A small sound classifier, trained from scratch: mfcc input, activation gelu.
Rows from block 3 of a small sound classifier, named by matrix and row number. Rows with one number belong to one neuron. Each number is 128 + 24 x the weight over its row's rms, rounded and kept within 0 to 255. All counts start at 0. Numbers have three digits each.
Before each neuron's rows are labels from the 100 clips, of 14848, where the neuron reaches its highest value: "strongest on" is what is common among them. Only what is clearly more common there than usual is listed. The data: synthesized solo parts of chorales (CocoChorales).
# fc1: MLP up (model.blocks.3.mlp.fc1.weight, 1280x320), inputs 0-159
# fc2: MLP down (model.blocks.3.mlp.fc2.weight, 320x1280, transposed), outputs 0-159

strongest on: violin; note E5; note D5; note D#5
fc1.691:128141129131126123119146151142114103145110119101158122155111114078124100126145106143111135145125116155197146121144146138152101156132161101083090150116091165079171117142158097110129129136127156127149076130155157155139102116144074136095084111176178136155096151159120133120086151107105121098156136149145130113170116092134128117087148109139098107169101132132143137142140102164119151133152135076127113135155096138098138150091132127124125091129135091088146150148134114152118123129149107
fc2.691:192096145118152145119121155186139140123109132168132135085099152171139127133133154121139138125151143092121129129110136167134147120147155164165146093132149113156082110117120082158134131106121185132130108113144116101104086150129120087107120109133106106129160131067176135100123081126133143135147147127116093172135130142156117154095119163104115107116138148124135099115150146143089187143109142153133159167112115158178126118138164148133145106129114159101179150143107066142149127132095144

strongest on: clarinet; note B3; note C#4; note C4
fc1.29:115122123150106155158126128099112094111101134136113128110142078129103131154103084111123088112123130139123123164125141088112117155098131082135121117120190131112135099149115156130097134113075071125137131109118108110135139143106112132139156129064073133142125102127129107132143141102092117135134091105137155139111138143096102083075183116113141115109118145125133138150126109122082184148178122173119104163100103111116127138133129057137128118140115108136140150077086135162129105158126143
fc2.29:144183094135189153126111115103098132136084132130116148134156145129107140164164116142111132143108159140127107157135202137120097105125119117187156106122165148124166117080138139151074111140107116143131145136147147127149117181145137138143126140131178147140123114116098117126111091112164116070135082163116150122112127137095130145124143114123098121134070125145136176161149183126143158120147129167116119118142135108162135153071136158108162144128149128145114133111116123119150113159133177

strongest on: saxophone; note F4; note G4; note F#4
fc1.395:155153141149129109154186146165109120173105084113139133116117037070080134130096106129120110120136104111109162114119128164119158159125123134164119142101164149124148115142099135141103098141140148130130108126124096176161139087164090127111165106144141116146124088128127145151115137122143123130118147108153145168144146105137132139085137154133116104162122120149168132085121102110116148161146129116116064149095138154092127096132137113121152095135123158122142121104096185102118135107112108
fc2.395:133122107143108125134089104175124118105129113168118109203106147130118137079137145072142122131156150113127103127148110101088128126136115131112123105100144140151168116125094121074135160119102098143137138168142128181143128154138146125139157124108153125135147122147084099149128114127106098106109128145119053186101126128163138126140116118126119171124099143116174107127158138139161128118163171148134170148150137151148127142110117159139128109152171138126123099147123145143098108161160112

strongest on: note E4; cello
fc1.102:138099110145168172108102075099110102123093128102127107136147145144113122134141142105170144125134100116138120150044137142113112136111119086137130130121143098118117101112066158108134124108129143118108112120096108143131116119149119105122112101125136119160156099145160084162108116125123165106167161135142128124088146099154127159126156150100110076135145133154160116167098065130124101128145178114128130111157126142156162110110124151103151094119103165130116143168175126129173130114099101
fc2.102:096153146081119153154098107139118113141115096120136129151106131146124111103130121135064132151133139102123147143142129193149165107101145103110163147133148137144148121132108153152123120109155116141162120137161097160121099145126128170156109164128139112121104142125149109080119173158134105134135109130129134128166133065124178138156096169157155166124142130112140123111125137127099146108136132131075121125117093134148105093169162122100156174160125145120095094151137170105119097143109130

strongest on: horn
fc1.482:166153131112079127113106153140109133147174130150127139155074169186134112161146145089134163123125153088171116170175174181119107105138111151128190165125122125150145108153101140105085146139128153174131096142161111113086181133108159140101125136133157116125108132133157153133082147159131160140122129155121130096133119177155121133175102114131062091141135129114145157144121109130133138158134175134160144126106120124126155146157102139114114143111134106115101116138128136138171125122139148
fc2.482:099149110135132157156117114130140121121141142116124131069102132160126156138133151147090112103130139185139172152102146129147132159183099111192146141159143134116131118094121127139140093125132153132113084159116149113146101121167129150166105143147144136177116128152111102081125119129167121088129145126172113165160106132125098179115083115123122124127096113140151140173127114125128157122157131127093132161136157144161090161122158130144130173123140094161141137131165145099112114120121142

strongest on: tuba; note A#3; note A3; note C4
fc1.139:146125139101131137122122132111116157130123178154157111132103137123113125069112113122177131082113157159148129126142156116130102140099124147164123107099101163135168063140104099101118125146112134129127138132151115127135123132118126124110124144122103104103151157140097092142124092145165115154131142121158106117090111097126126166099120134137169139099153170098104092132101117187109144173152121123104109098157184126155157105108113131124134119141143123073143120125087144103121117130171108
fc2.139:132135132126172118144131115136156132124156123140113096166128149098140092151131137181133110161106108106165159157145138109162117177111098166149157133125163114130119139096070122147140123121130130121128133137152152111120120147166120154146183193117110106076171097098115104131123119085116173097147159148119118130131169140164154139176123160130141175150101146131154138125167107120124143109137142128180099113121101158135167104148151153129116130077152141140126116158128120177110099110179109

strongest on: tuba; note C4; note A3; note A#3
fc1.121:143122111124136129127151089153160121158127111126083198118141159144122128107133149117122159116107137163121133118085157124150120157133142107148125176140177143158144125163100130196118100130104117130122111107146175082098112105151127096108172167102104139102088135135124138130158118124149137101136144154144149116111119095128115094115154158124196098120114109162105093122163086170122120098107121113153103143090154106112145103144140166119148105139121141132148142131109119146118119141138119
fc2.121:123144112125184141110106102160138148114157079152142101153103143132129125151110108125159142135111155112161162149095130121161098105136142155172124135130125147142159096107108140109135098099160150124108102162093167086138096148165135103148121156086133138172121112131117145165098070121154147121097123160162133135069124098148132145135106120101125132149088104177138106098166115132134107096164102117120101095134116138171122098087151143084114146130202169114121113139127098125141086084151105

strongest on: cello; note C4; note A#3; note G#3
fc1.730:114124087129142141161141127140143137116136121178154126145182127103151162134094129074130116155116131121177129134118186170129095133142085162122156115178126126138131118135115116116101137110132113151164158108082128138132116108117140145168145113118087127135184155143099132119051143112124123112108168167143097122145158156136100126155157128108121116157098143097111136165147111145085128128142180088132133169122109135122140157110118155132107153170119155097147147127125131125146129191134135
fc2.730:129097117102113072116112135136130140100149134138106125099101169109104159087093100140155071121156144139143154154116139161156153152118165112146117162150133113160120074110161140092144157129160102123082141129130131078126111102098110117128130130081173116122106075124168103200145108145140095107133120157113141116156126096170151110113140133169129112154147141122149118094110145142121119141188118157116143142085160118146123093138133169131187168150117092158092109152124129147136154093103181

strongest on: saxophone; note F#4; note A#4
fc1.312:114113141112106088122140126184156105131081123133124116108115143112132131147101097140128099160144083156088141081109105136139114101107141091121133106152125162140129056120073159114127078145109091107114114151103126133165141119135109153124152128065104164119106122135130115106119112155162132132154121094135119127101159130163111106123128151142146157161168096143143108146156129105139064123084123161119148167100138130103133143128127089137152102116080139119110132127120129116102100126164105
fc2.312:105085116159128132108117122114134157095100115169120120163134122078131128129114116097110161119128106081116164111113097157129131112156117156099132102120114110159120120120108137128145120116162118128164132112108087134118147116146141145105143097112116168135156097125124124158087122140088117142122171064166082087165120121190117120105138099122168108086154148125123138130139127128112099123115139119112146133127125128135117119100144141150119141158114154183102161126189126151096139106145103

strongest on: trumpet; note A#5; note D5
fc1.684:113125138149078138079170149145157150123118144117091136105162133123144120140133127173073091136131099146093101125172111131151124131090155145118132123126162106135140114110219119147116141060138121118151078114100094102169143184130126147104106115105138096113107121119133086133138117127090122113149161104099132139097138101121147153120128118099127148124140101112096155192138108150103129112154139145128159129123119129115157097101072128162127152159163101105138129117124130133132132114131115
fc2.684:159154095113148134140102082120102186132156148157153116091165156113150100169113130126126125103166135119155114089153130124101128143136121125193135152150134157121153153145125115131133133128109133149114145095165106140136100090120157110108156105140115093130092122114151117111125171144172074198151121148112113153121190164097105106130090137121128116132131149135149152143148165118165091108101114131115128139112123111158092105073112122127100159157112162171122170134110101119110097126130110

strongest on: tuba; note E3; note G3
fc1.649:150138136154087140178132119120097142147172118154121126128147151143108130101143128152160154143142145119137144145099151175117144186118156176084128125105116115132145109082135153126134109169119121110095152141108172105130147102116122135118135155158110149153105107103096149138123144147136128176079144123125147101146155140166154075087122137150132096102121104160123105177161123152128133134120130098134114123110155104142133130129141120202154103078135140118141128140104160126113141120113147
fc2.649:125135106094162113083163132119139104157102123140151111118099159094148098128109088130137145130100122108088147100120101122163140083140094131167151113125138169110077145110102089123146136070106153101122127170143140106138123151174160126048117150113143140154134109103154113148126142131128124111152141114162081118112103153070131144191091108136135144144151100141146091089145110113136117147095128118152166093131117169166112122119128112058127119140159106129111117147139158150136094117127132

strongest on: cello; note A#3; note D#4
fc1.494:138155143132128120115134125154103102118078125109139137123126115153149135113104123114125095154135112144125128159105126127130162103104119115099132121076150087144095088115157170121128134101102138088093140096171133112165124109130085165129130117084122086104086125142105093094096137121136104108110178161116117073097154147178113138134104147148122122136108112120177109134134181106118108173148176145133118088131142131089134108126106087103129149119169140137086135125133157093129151133161144
fc2.494:172130106113099186113117141176121153104158171150152140164136142092137161197149154158093115111137154089137113125167104113110109111167112158130123158123147098172074088110129126128170137159149136137132099121133150140103131101093128126129169122083134144141154136120176143150123137122145150076120126108134105145100106101146097097092117111125116107105133132152107148112124175146181120141140146120131130160153123149164115131085144122129126141140088143119153125086150134108097158175133119

strongest on: saxophone; note F#4; note F4; note G#4
fc1.705:104129113129111122165133101152161126123095136146131135132143082098109128140093119162164092122149118087112155125112119147150120127109131116144147146124128115180128090081137146144128140121121078141153107110123128153157157085173116155137126089115118170098129117101127121081131125128119093119090126108139125143130081111168147116122125143109139118139115128117111111132126118110086063132089125152167102130121144108096137092130146095114158105133105176098117119193129141121137103110170126
fc2.705:115097138134123145116156123131128109121132140074154115195120137126107135112112116109094125081090133122123170133186165135112127104122117132131149137092136150093149150131110134119158091124196116148141096114113118146109119148106130143152115125122108116126173093140093098140080109144072158154141145120126106098127121114158112127116118089117158143103142146130165149186149142131114158123141191122112146125133123126124168131097104161133115117140163154162119153158170157153116142120144149

strongest on: oboe; trumpet
fc1.304:109172125154089164142125140133127122146141096141180121117096123096100153143119148147135111138119153146115132103099173142123151174164137080137103174125154156135097099126166162160126107138089093145136106126092096142114146122118123111090079144196111094081108113099110087126168151157120171147111155142122163116109150140109161146120124110141127108125109102115147135171108151106153111136161123136152176140122117131140129144113131144181100113109137144149127136120139122125140107142108157
fc2.304:110105142134152110139107143137138130132089081117123133132139148148098099149148111111104113131126112128099107127119081110085172114167048114122127089168174134110168157142171128131151118092099111149100137125093100132140114132089135121100161114154133110140168130105150134141115091120132090147118107122160112160147152109105157108150150096132167139108133106137122117121120107115141127137133131135098122116149124136098110114165122134132147172138143141113119148101119140125185139120079120

strongest on: saxophone; note G4; note A4; note F#4
fc1.614:166109143138170156145147091159142136099124146079087096129096139122134132129116098110164129145146153071107175106121142157140116078113119132125139136127143162141126073106145095097100148143130107063102128149133142140159105087150133090170132100153118101152086094163172112136152134141089141153106139152152080108132101149146109141150156106114113124159110134056153099139096125120116102111111123157110122218167136098129164126132150131128168150118147110101147110169152154110132136129092106
fc2.614:104142138172123117134111125129114122113132100112120122122132150128123157118137109123104093180077118133124154168139124177096171146154106136104125089173128139121099105113126165112097147100123132168099108142156146132111120129118149131099139102143116172118128146119124114142102107139134168121113061153147148116139127105146135135096155159076156146127124145096123131115169132094117095109126176184143146133097148166112147115180066111112105132094163124143171127103140144071135129129128125

strongest on: violin; note F5; note D#5; note E5
fc1.334:149151167124121126117107139104118122147134142116179129124111137119108117151094119154159139140091132132113119089105146113126147119046091131134096156141056082154133126099111154176157101114122121115106114117114120158175111109111115119149119113118155090164144117133103163118154107092138137097137122130161136171130158104101098114099134125166135151148081133108130154137147097058133125123137118105141136114138106098138129101133171113104095139127176130117163120116134135126154102106132132
fc2.334:152134167091154095104095141119123122098072125122126159164109153127083124087149107095148175119103119135074149124099134129103120073153153117138139203125125108135113123157114131124110175127138109124113141136158129097167126142137144130143122100153099151151146136099130127162160150120131146154104096098115136141154110154120171174135129093108145121152125144119122123133110109140101105097078125113139193139167102117109115167162093099157116166161161166122185134184136127142143111135119139

strongest on: oboe; note A4; note B4; trumpet
fc1.418:153136112138133143112169138122114118131162109137141116092129140113137152128157161137137160123086133113123079141080181144122120174165098161139074093107110151152113124145163116112121143143144107101131154115139119109184147075131121118123132153110134118102121092103131079171139147142126142107132121097072143128139111099139109122096145154157130113167103122125157122153104145125097136127087140135136134115136125124163147150111130128099081112114145135120129116148155122131104085170086101
fc2.418:170124144137119120120111113127118125130117137148116132170134149106128132117130114102148137127152106133108157093177098115110134100122137112126123120129163153123124129167099123127157121120055126141153174082109161169148171153134100159121132114129141166156146122141113132103168143114181127130129141137168090116149129127080139136184133129104128168094134145135114136073129104133110066098056139159150171162122112125140118141164162158126137106135107132098135205123150109140133118143103118

strongest on: tuba; note A#3; note G#3; note B3
fc1.218:126148140146128118151121112116092096141110127167135115158144126121111094124123109107098120104138106132124113123094123119118111139144115139110111130119187121167139158158127096155147111100136116142139120134130154119128076120140126130104163157131144091156153162117138139115144108130117125150158138114106151126153102136137136170154085150081107113137090123167130084148126147105154158152135118117110114072077096117106108125120132098120142112116140112160090128157107131148141127137134169
fc2.218:097131121154151082107123088100141093115107123109129133131128146120133135145106110117155141142094125110129146158124145114156168182125137142103144132115150127128124106072115087176129133125100168088123113142168131140120163145091110149093135123111127167142154106105109137128124144084037169131117140103137144128137147163126115167146139132114151143135181124138088126103166106104137090115122121159141153127137136151143137119106136142173173110116140158107178124125152164111107111138130108

strongest on: clarinet; note D5; note F5; note E5
fc1.288:158113153117110136131131137121108121129143105147104124112152120154103145078137142117122067143152115130117174112110172155134143129104133089130110141112143097126136110111118127153138165138094062138107128106100141140154117133088129129113152110143120147145104113100147151120155092089147123128130125096129115138120141105081141111107127129136177107116125091127117129146147110150127108085162133126112100140094166092083105120135186093145138143109127121148122171133118117146096140092121106
fc2.288:118171105153144147127121083147134142130141124083153094127117120117142112184122140137124129120109171107132150204147176117119132128148131130171128130162126138137135111093155130165167092141185141100108132156121123133135107135204134149145111131131144134127144180180118108105147058128061175095139157128147102106088107165125135149128128149106130146103054138149138135159152122131124134116136124128123139140120130146145142119094119135080154144122122139129134146172096123163164093115126099

strongest on: clarinet; trumpet
fc1.146:168108119121135145135082119120095153148137146160136142133109141152129156101141129135118133169117113149141110122119096127144192120105141104108088120140106128117108159117103112136088155090133129120131189063133110115140101109109108099148141053164119090145106122144121141123142116113116148128125130108123082123147153132162144124126114121147099084115112112133110119120083159100154106161110148147128096122104115141152141165179130086115152088132129144172132148122132136127153123115108143
fc2.146:139119195156123113132128141151150102109064074127087120145169141143131103163133119137098130161151156161146158089155087150162144172132131155142139150119127116150115142082144154070132105142180124117134119131119143102107120139122140123120124123109088152096129123151135117107112163125094124110130129120137156109123127144147142124161092067088139124114119119109125116115102126123139129067131167119117141150139146128105100131107095148091182166112159116142160134120110153140140153130115124

strongest on: saxophone; note F#4
fc1.20:124139107115080112128152121129115099111085109172127181133132105111106099145089089149171074146156116072103113109125121167162119097106124127163110137143173126173114070092127113096129097162128123138131152112104124134133156131140130140148136112106145157092132107144130131135137128143125088083086149105125109161103117123137118086134163142101166105153150118109132097126140106089124068122112125139135131140166117102117125104147140074097128136143102156128116120155126129104121097113162110
fc2.20:097096139143124136115105116127137122113148164122103103173117158146152168089125143131101128092101125120173169136174168124107133129131149144144135134134125158107100129109130133144127157120163129099157092122147131142123166116115129155120155130129106158134180123119109159141109136129079170196143114126124106093138122071141140151121108079107118142080160149090137144182155134126122147131139218123110142107108100132166166115128107151178106128135127162148134147134160146125122122145136147

strongest on: oboe; note A#4; note B4; note C5
fc1.400:101133125124132146131072139146099147133097159116185110122144132088133155129167150134084143121145122119136084101131136125139124087133109122128190103142159127150123118066134136106121137167112126137150136129172180123103117112137093092121116140184136126115130103079133119142116169178120128077133101175119152107147133121113140139110122154153153104133127129117129141144152138068120101104123075134120123123096136132151165126107162111154131107153107106117151094130126164111098094133119112
fc2.400:130105117146126157132103124145133174067157146135160086113136170144128140101133102126112110137132101187109148123108146097113143145137146132167136147114100116136109133118155098149176120130138139123099116174111122105117148077101094095098136115111162083077136139127152116102121127112154148110126111140125115131106160090149121151071124117114143132087124110103138116164109099156113125129163138148084129122135141124147103111114134157093136146110165105144121085127116113125128157145139166

strongest on: tuba
fc1.24:122107137093137143127108096117121155117138146144132122147119127154169082138115106140075113160178120131172122097085152136110095177123104115118117088131113118110097112150199128117122148143116157125125100130131156123175110122132169123139113154116092094123157183108095107117139088155130133110119128160130120134128131137137095121102150183142135108179130111135113175147134100107114103120164149132189121109093100109115126093117144120094155147132117117171162153109058134093129131183145128
fc2.24:163138173144136106125135166150130134090134131149110112152110136133087121138140116120107098145115118095110114158125121171138128126133106129148151130131122140148131101132092071164161118098139117120137125082175162141132088118148127122116123176143129128108134152134185128111124134117163144179123147120142126124107121128086144147155109155122170148092099155143117127127155151109108135121125070124102130121112163103122133103091142107128114128149131121119160132136125101134114115109139105

strongest on: note E4; cello
fc1.745:156096098111153151158169062098140087091132093155161117162162150112046136104107110091153132130100106160152166112158107124127126182167111106158106167131112101081110130153167157112161121145119134086063087126127125140124125118086119152112153111150151143114146123110112118112141119149130127136120100102151117131126111127117111151107114132134117190121161113125195154145115147122085127151140145133090127142157109136152112134093161165111121173116108113130167104123121166126172126143132086
fc2.745:068156124144146135103079140139110156135108173127116093103124103099127153086140143172106132162128167108121103136095163078105164100120155125136130094152126104107128172116071139141143112125127119160146134130128159145099151129157117116124120107136113120125133121128137120131140145086128125123180134146126149140136123078117113175147128094115175171164092118134161092124130101141130137110138134126124151128097108116120155132144144144148138058178129155096101138139100098107110134156121136

strongest on: oboe; note F5; note G5; note D#5
fc1.77:135135116126151119142130096167140127133133119114125141095156095132155127186143096159131144145090123118163130148120077157166139091124117090161108133119107117141145143139146113138113136181140165151117135132113116102150121099159125135116156112128124135132141130143125097154110117139105157152139133116162183124161097144127129089125159143095087157138154173139138116112109155131126102126114070102142150119115155108112145079125111147100128171122143118139137140144116170162080082112136140
fc2.77:103104110136114138099099085121098140076139122104100106163093102134181126107158136140151139145162125100104119089148159145139148120118126131115100097061134116067126132141139153146112125203122089080099115090117142135109135147143138114119126112111094136158127146096117125157115092107136120117139091117125089161141105121156102144130119125130102113128126097118101143138097145147131139099107111112110111138130106098083115096103125171123155079154133189090166133158145139156151140148126137

strongest on: tuba; note B3; note C4; note A3
fc1.168:135130101153159148124118125101086059151122163168132108169117137107137137115087124129156134130124154110113121157083117116116094114104120124125138111123163156140180133138108127154112109086087140101127109117144165055104125073165122133117121163109139167118126118116112102134130112113148111162147143148120125118103136138124174157147112108149168107169115145136116133127135127122120139142125133127120104125144115081151117105156108155114116113146126091103129079142162115075125141098146120
fc2.168:126099127067104101123128104136125144086160092141125115131122140146131121133121118180150165129123122105111149109108139113172121135127097165118136108116140074136109107094142134110123165131142139131140114116120166127103142131098108124133122154131127086134139081094091130144140083112127159094114080134122126102117118136169089109118132140134081124147097140099115154119112150123154121120132140102131157141138113136107144127091145148091106174141184172100167161154115125148143135121100094

strongest on: clarinet; cello; note C5; note G3
fc1.293:124120160157079131123138117138108094103107097120110085135090114128107150138141150087086129091171119122125133085117112116089180151104093134107114093126133150107095102114113070158152115151099132107145113137124134130152141107119141104139123082132076057120126112168140146098127127122134126117130152125091086156153120112144112130117116147145132098106131142086121153143163140150156121086133112142148146132123107141094168152108108121128083144141117106112110085144125100171083109124128118
fc2.293:104137152114133104154125086114120134141191093137120107114152132117146126136104141113132139096126126106113186131089128151166131128124143150182152124176095106109143163127097109074129160165101115119140125092109112144104096064125108148111121158123115125146096119164124083116136146090138150125147126160130111100114109120137159125126105091137127111130102114118104135097046116118109135140099121134097150124137173154108121100184121089124147130116110123138105131117124105129140098132126126

strongest on: horn; note C#5; note C5; note A#4
fc1.475:125147083122135109115099166149107143144136130121129115080140102125141145100104148119132162107118147155145185128093112120127100109127121137136105162107114145116139122118192121129115106125099153126114129130139098162121121115094155115173140131129136165069096103115137130127137145170162123143106143157135109131116121087143159147080112089140080142090158116154135133145116053161166176199111143154106062087117155134109140149121114163145131118147110105152082130128092117082137135099122132
fc2.475:161092137131123122131129149155113109151115111156104115165120128171126093134144148090101124143145120135159150136148131096152149139130131137126117146135146107114097157141179104116124132180156123113140112131110176100116129162133127167147112178132130138128127125175100127136174145114081155097155071175136154140169116113117106117159116156119056087133126126127145112155098149141090138132119102102088120087140150136118118141116087162117109126130122103069133081135108126119150144117132166

strongest on: clarinet; note C#4; note G#4; note D#4
fc1.271:132157142160119110149165143129119125127117106105107099127148127104120158130125105118109123135115094126154133115130130100090114174077162108131144127120126111126147145132156173136144122134092089115077139125118126127133187146118097173085142126129127154098130120114153111134156105088118123138138148109122147156110119131177128094133153090143158097140117072134166121135114083145136122090160118137118107145077160100116089088161138133136071167107145088169095125114144144131112143084145118
fc2.271:136130114130166173090113121145138157108121131104143109140098109123111149160148109162131099162103160156144149123106124121106128092138117109156150136133174130095109084087124129142136108132146143169109130113167104174145102163166146129122112140149145166163140135148107133102133116119114124127122146119140107119142134166107116143126140089128088181117106148165113176140131130120117131088137131099083106135143107153122120124080144182124163120118115189150145187121094131145137088127153086

strongest on: cello; note A#3; note G#3
fc1.675:101140130133141152140093175143143118076084118098122087109164145132113147148093149066079080110126114115142124143103126131138127133154123118083140134086139116117156130147136153186130122084068150094078116144075131110134138127161079149138145146128130141151111120141090085115115143126120104099144183158061101100131154115129144159153112152129169149137136131113131148132115132146108156161126181136137121099125136156096131124120077121185127180182125127127122162112128150152148133113121116
fc2.675:132138091123098156127132096125117120155164114186142145130115148136142129173159123147140136125167140122130103100123129154111119105156128140110122129132142070129108108092101136084147159141153109130116124116152130151139114087101145137146114100101128120124105110121147189159139158120132157089125091076142092168148104128137108112073114120138101105099140115100114119112118183131166129118139106113151103154161133122154099122109178149068187080118102144127103090135112144124117132118123123

strongest on: saxophone; note F#4; note G4; note B4
fc1.381:137112094121101119096103142168134094153108143147099135123120151083117140165110123126116078147158094115095144080127153145167119122124099121120135106160146160144160116074115095100146100139097109123096151119103110151148108122143136164135164117109077112116117154161152137092124095115110111111123145096117160130149175141172171110131177129111140128119161103139142103157112140101145107097134100155150137145111098114141125142133094084126131116138092103138130169109172126104117107111166102
fc2.381:120144068134137138186157066129133120135116070114147132146119115127149091118109112112135119167115136075106192121129129112138163127148189201144160113183172081112123125130131138133105126090132160136103087122117156178137125156142132141135157099136134156138188122107146144109132121141124114148133115145150159103087129111161129081122109106117145150114143135113153164125174151136096116141146201167089129127139098124147163159088105147140103150136115135161115148122140119137134113153139132

strongest on: tuba; note B3; note A#3
fc1.683:131162162182143165117111112120104144142130128113135163126101149139124174107102083145108094102154099128115138147144167156161131178149145137113143092059150131155091101097122142121124140097122110108124112138089117112138083152084129124128118122126146087091138101131113132096095125154115155125141153134123187121148126108099091112126110158134152120112083124145087135127156130111125141131152154136150137128159123147098087154106111140142147083077122110172137099132094143107131102140115087
fc2.683:147143079141091116157152165141159152098088112108139129162145123131113098122134161125086132151141106154133150131089114123082152153101133153160083102104114166098137117155089133110114106145141127087107131102139104124161172103130141166163140158134135086142149127143133127105177106142136130149111103112163130148188144073123137126142108066134148130133158125129136099153149115133108131112128090117109130107113160100111129109143156168075101162141143152122099122162167112105119155126135119

strongest on: cello; note D4; note E4; note D#4
fc1.531:131096126126117152136048141104112112094087118146128069110108127147111116130104133139121101134124082085170125135089146166113139138173157153102119126125130101101138103128137170121154116140115110096098134130106127116134139131180095153122129147123083132137106106141086107104127143055122133061129130150079123076129165103158110138132138148102186151124112137119144154114070155114094126158174131140138112121144127114089114127124105169179129152176128095113090136116124172092132153134125115
fc2.531:139119121087124181124117099137138117106155136132127151122109157153169128210163141111150120127133134150152137159118121152092077128173161156087111131120163089149113100071132128118152166134149107127135087144133138160147104102107122131148113117078084110112131113158169160137115152138114154072149108093111078163155103084164120122122110138137109108109162133126120139122155186153141124120129129121165127179163119155161113111117177128083185122124119151124110111134142159137128117128137121

strongest on: horn; note C5; note B4; note A#4
fc1.647:099146116098135115100135156129123101143122189144130119081099108121146141106122144112122140127146106190146174151059111138136103119116150096142114157120138129122143148122168148156113116108079135087160152098137102181120111137121141156143141123131096174085117107118099114139111167140135130131137161138122103140130139137142101146082099133161088135089156128125138093098134074123151152190084128155110084135141139128152121123094112123148151124164114127146102107140127098078122124119124131
fc2.647:162097132105136124122153173138126118162147098138116116181134115149125104158145136097111148159108140078122151134199150099146176141138112143153098131152138097123121135118160147097128115148174124122131123115092120088109137177110138130122117192134114146142114110149115124121161167090034143086126094132152139087161116125127150092156134127107107125119144120151158156153088157126098130137095127130095114135148139153121143123117101140096130151136121122071178124134099129149135174117114135

strongest on: saxophone; note E4; note F4
fc1.550:096127126117116096105120129146152106110106174160127138076145130096093136099103132148154097160129083143127141108123107111139110116111129094138109148119124133175142121127132145129154118144127100093133169106116081175145125117137111143125177115111129191116126110155099118133094128137140140148115131081139085116139128143149114102092133113106152149132168130137123088096154089116121067169109130117131125155119123141131146123087119106142157104155085160153068108168125134125119119082128172
fc2.550:128098130140115139123089176137132116127133113115113076179121121141101133141108142090099131151122093102146203155138157119143129107093124122125095128101122153105127134150153142129150107102168147150131146124130120132101187147141129128105146134140067161118140073173137106155125152130088141123148144119172150051161112094188113107127114100136076157082098118115138159144133155123128127108084134117084133134155118125160116112102115100129137137141170150097124112106144119148094178121142109

strongest on: trumpet; note G5; note F5; note D#5
fc1.596:140111114148165109129092122093105139097130143182125189156124118153110155091103134139146132176130162096089147125120125157120130147106142130127101106063115123118159168092136086146116126147122104102125073095137144136096165152173121151104134072154154139196099139103110128137072169085164156091150112100120106113110105148097107129121071119107144133160126148110131116079113101111134160128109169145126138137117141130125106140147126154117133096120076136142116128105164099157179099153121162
fc2.596:094116163085129111121119160133115108139093125106140172172111144164135136188119149079125127121089089117112152132165162096091111139147128135145174121154135129128117151129133141128123153141127112096131138153142109151117074146112134142123110129138104143133098099120150140130107079140087126122146135104119106163133123123101138107158109183142110125140150126131158081146121128106110138106148169105150190107121087111111146176126136144067140175102180084148128120122139149131137089129117146

strongest on: violin; note A4; note F4; note A#4
fc1.512:134100112163089120143148174137104148144117128092131129117106134100122120155150159126112146148168159128172176127101118142138141107150088143122105148136176108131141073177156136118162091089129102098108166158132109102118134125121135085112111148175124120150097133106095107161156127164142111147142180095087098142126124163120105102123118128115138101177148119132118152128124095140099135183133127126114105109170111115102120126140124092137163099165149130141187072119137142108138093151128155
fc2.512:148135141166153114124135108120131119071137153137127106127122141093143142127116120142170073147134141161115126090139145145121067126102165111114173182122078145151137126138135158080102120129146150167112145127142157112116158116127117127098101114166132120076114121155165147157113131144096124132125142136148125122147144121113118106089119104102130114116092092153148096152136140116112119125108153129152135139097155129136158107071136166118109138120129119123133124113108102158112097102177120

strongest on: oboe; note B4; note C5
fc1.275:140132131129185137173104112117122101082074110173143131111147145105131118093136096126111124155131108101119123129152139126066124135118104112168129116166118122125108144122096172134118118127108141091125114095117135158106126100095120139092107130152094131129119159140104096147108113128166166111110101164125177127151114108099110123101109127137118137135143167152117098121099118115099132128131161140112112113153129114100099152128117128116137128152104121184126117141141161145133119142126104
fc2.275:092124124169110088159147114134123134093163140100139155165160149113108126156148162120106087113108127116100136114136094169126120148131166160123135107138181155084100150093128105144166159115134148124137126204124169114112116159112140106150179155142107135128152092120165141103128182140117101117138135135134130136148176076114119160113147130165121191146105136123155220141113102123195115154136116075124110115138094171137119138150135154176145189104158131107127105119141161137104136110130180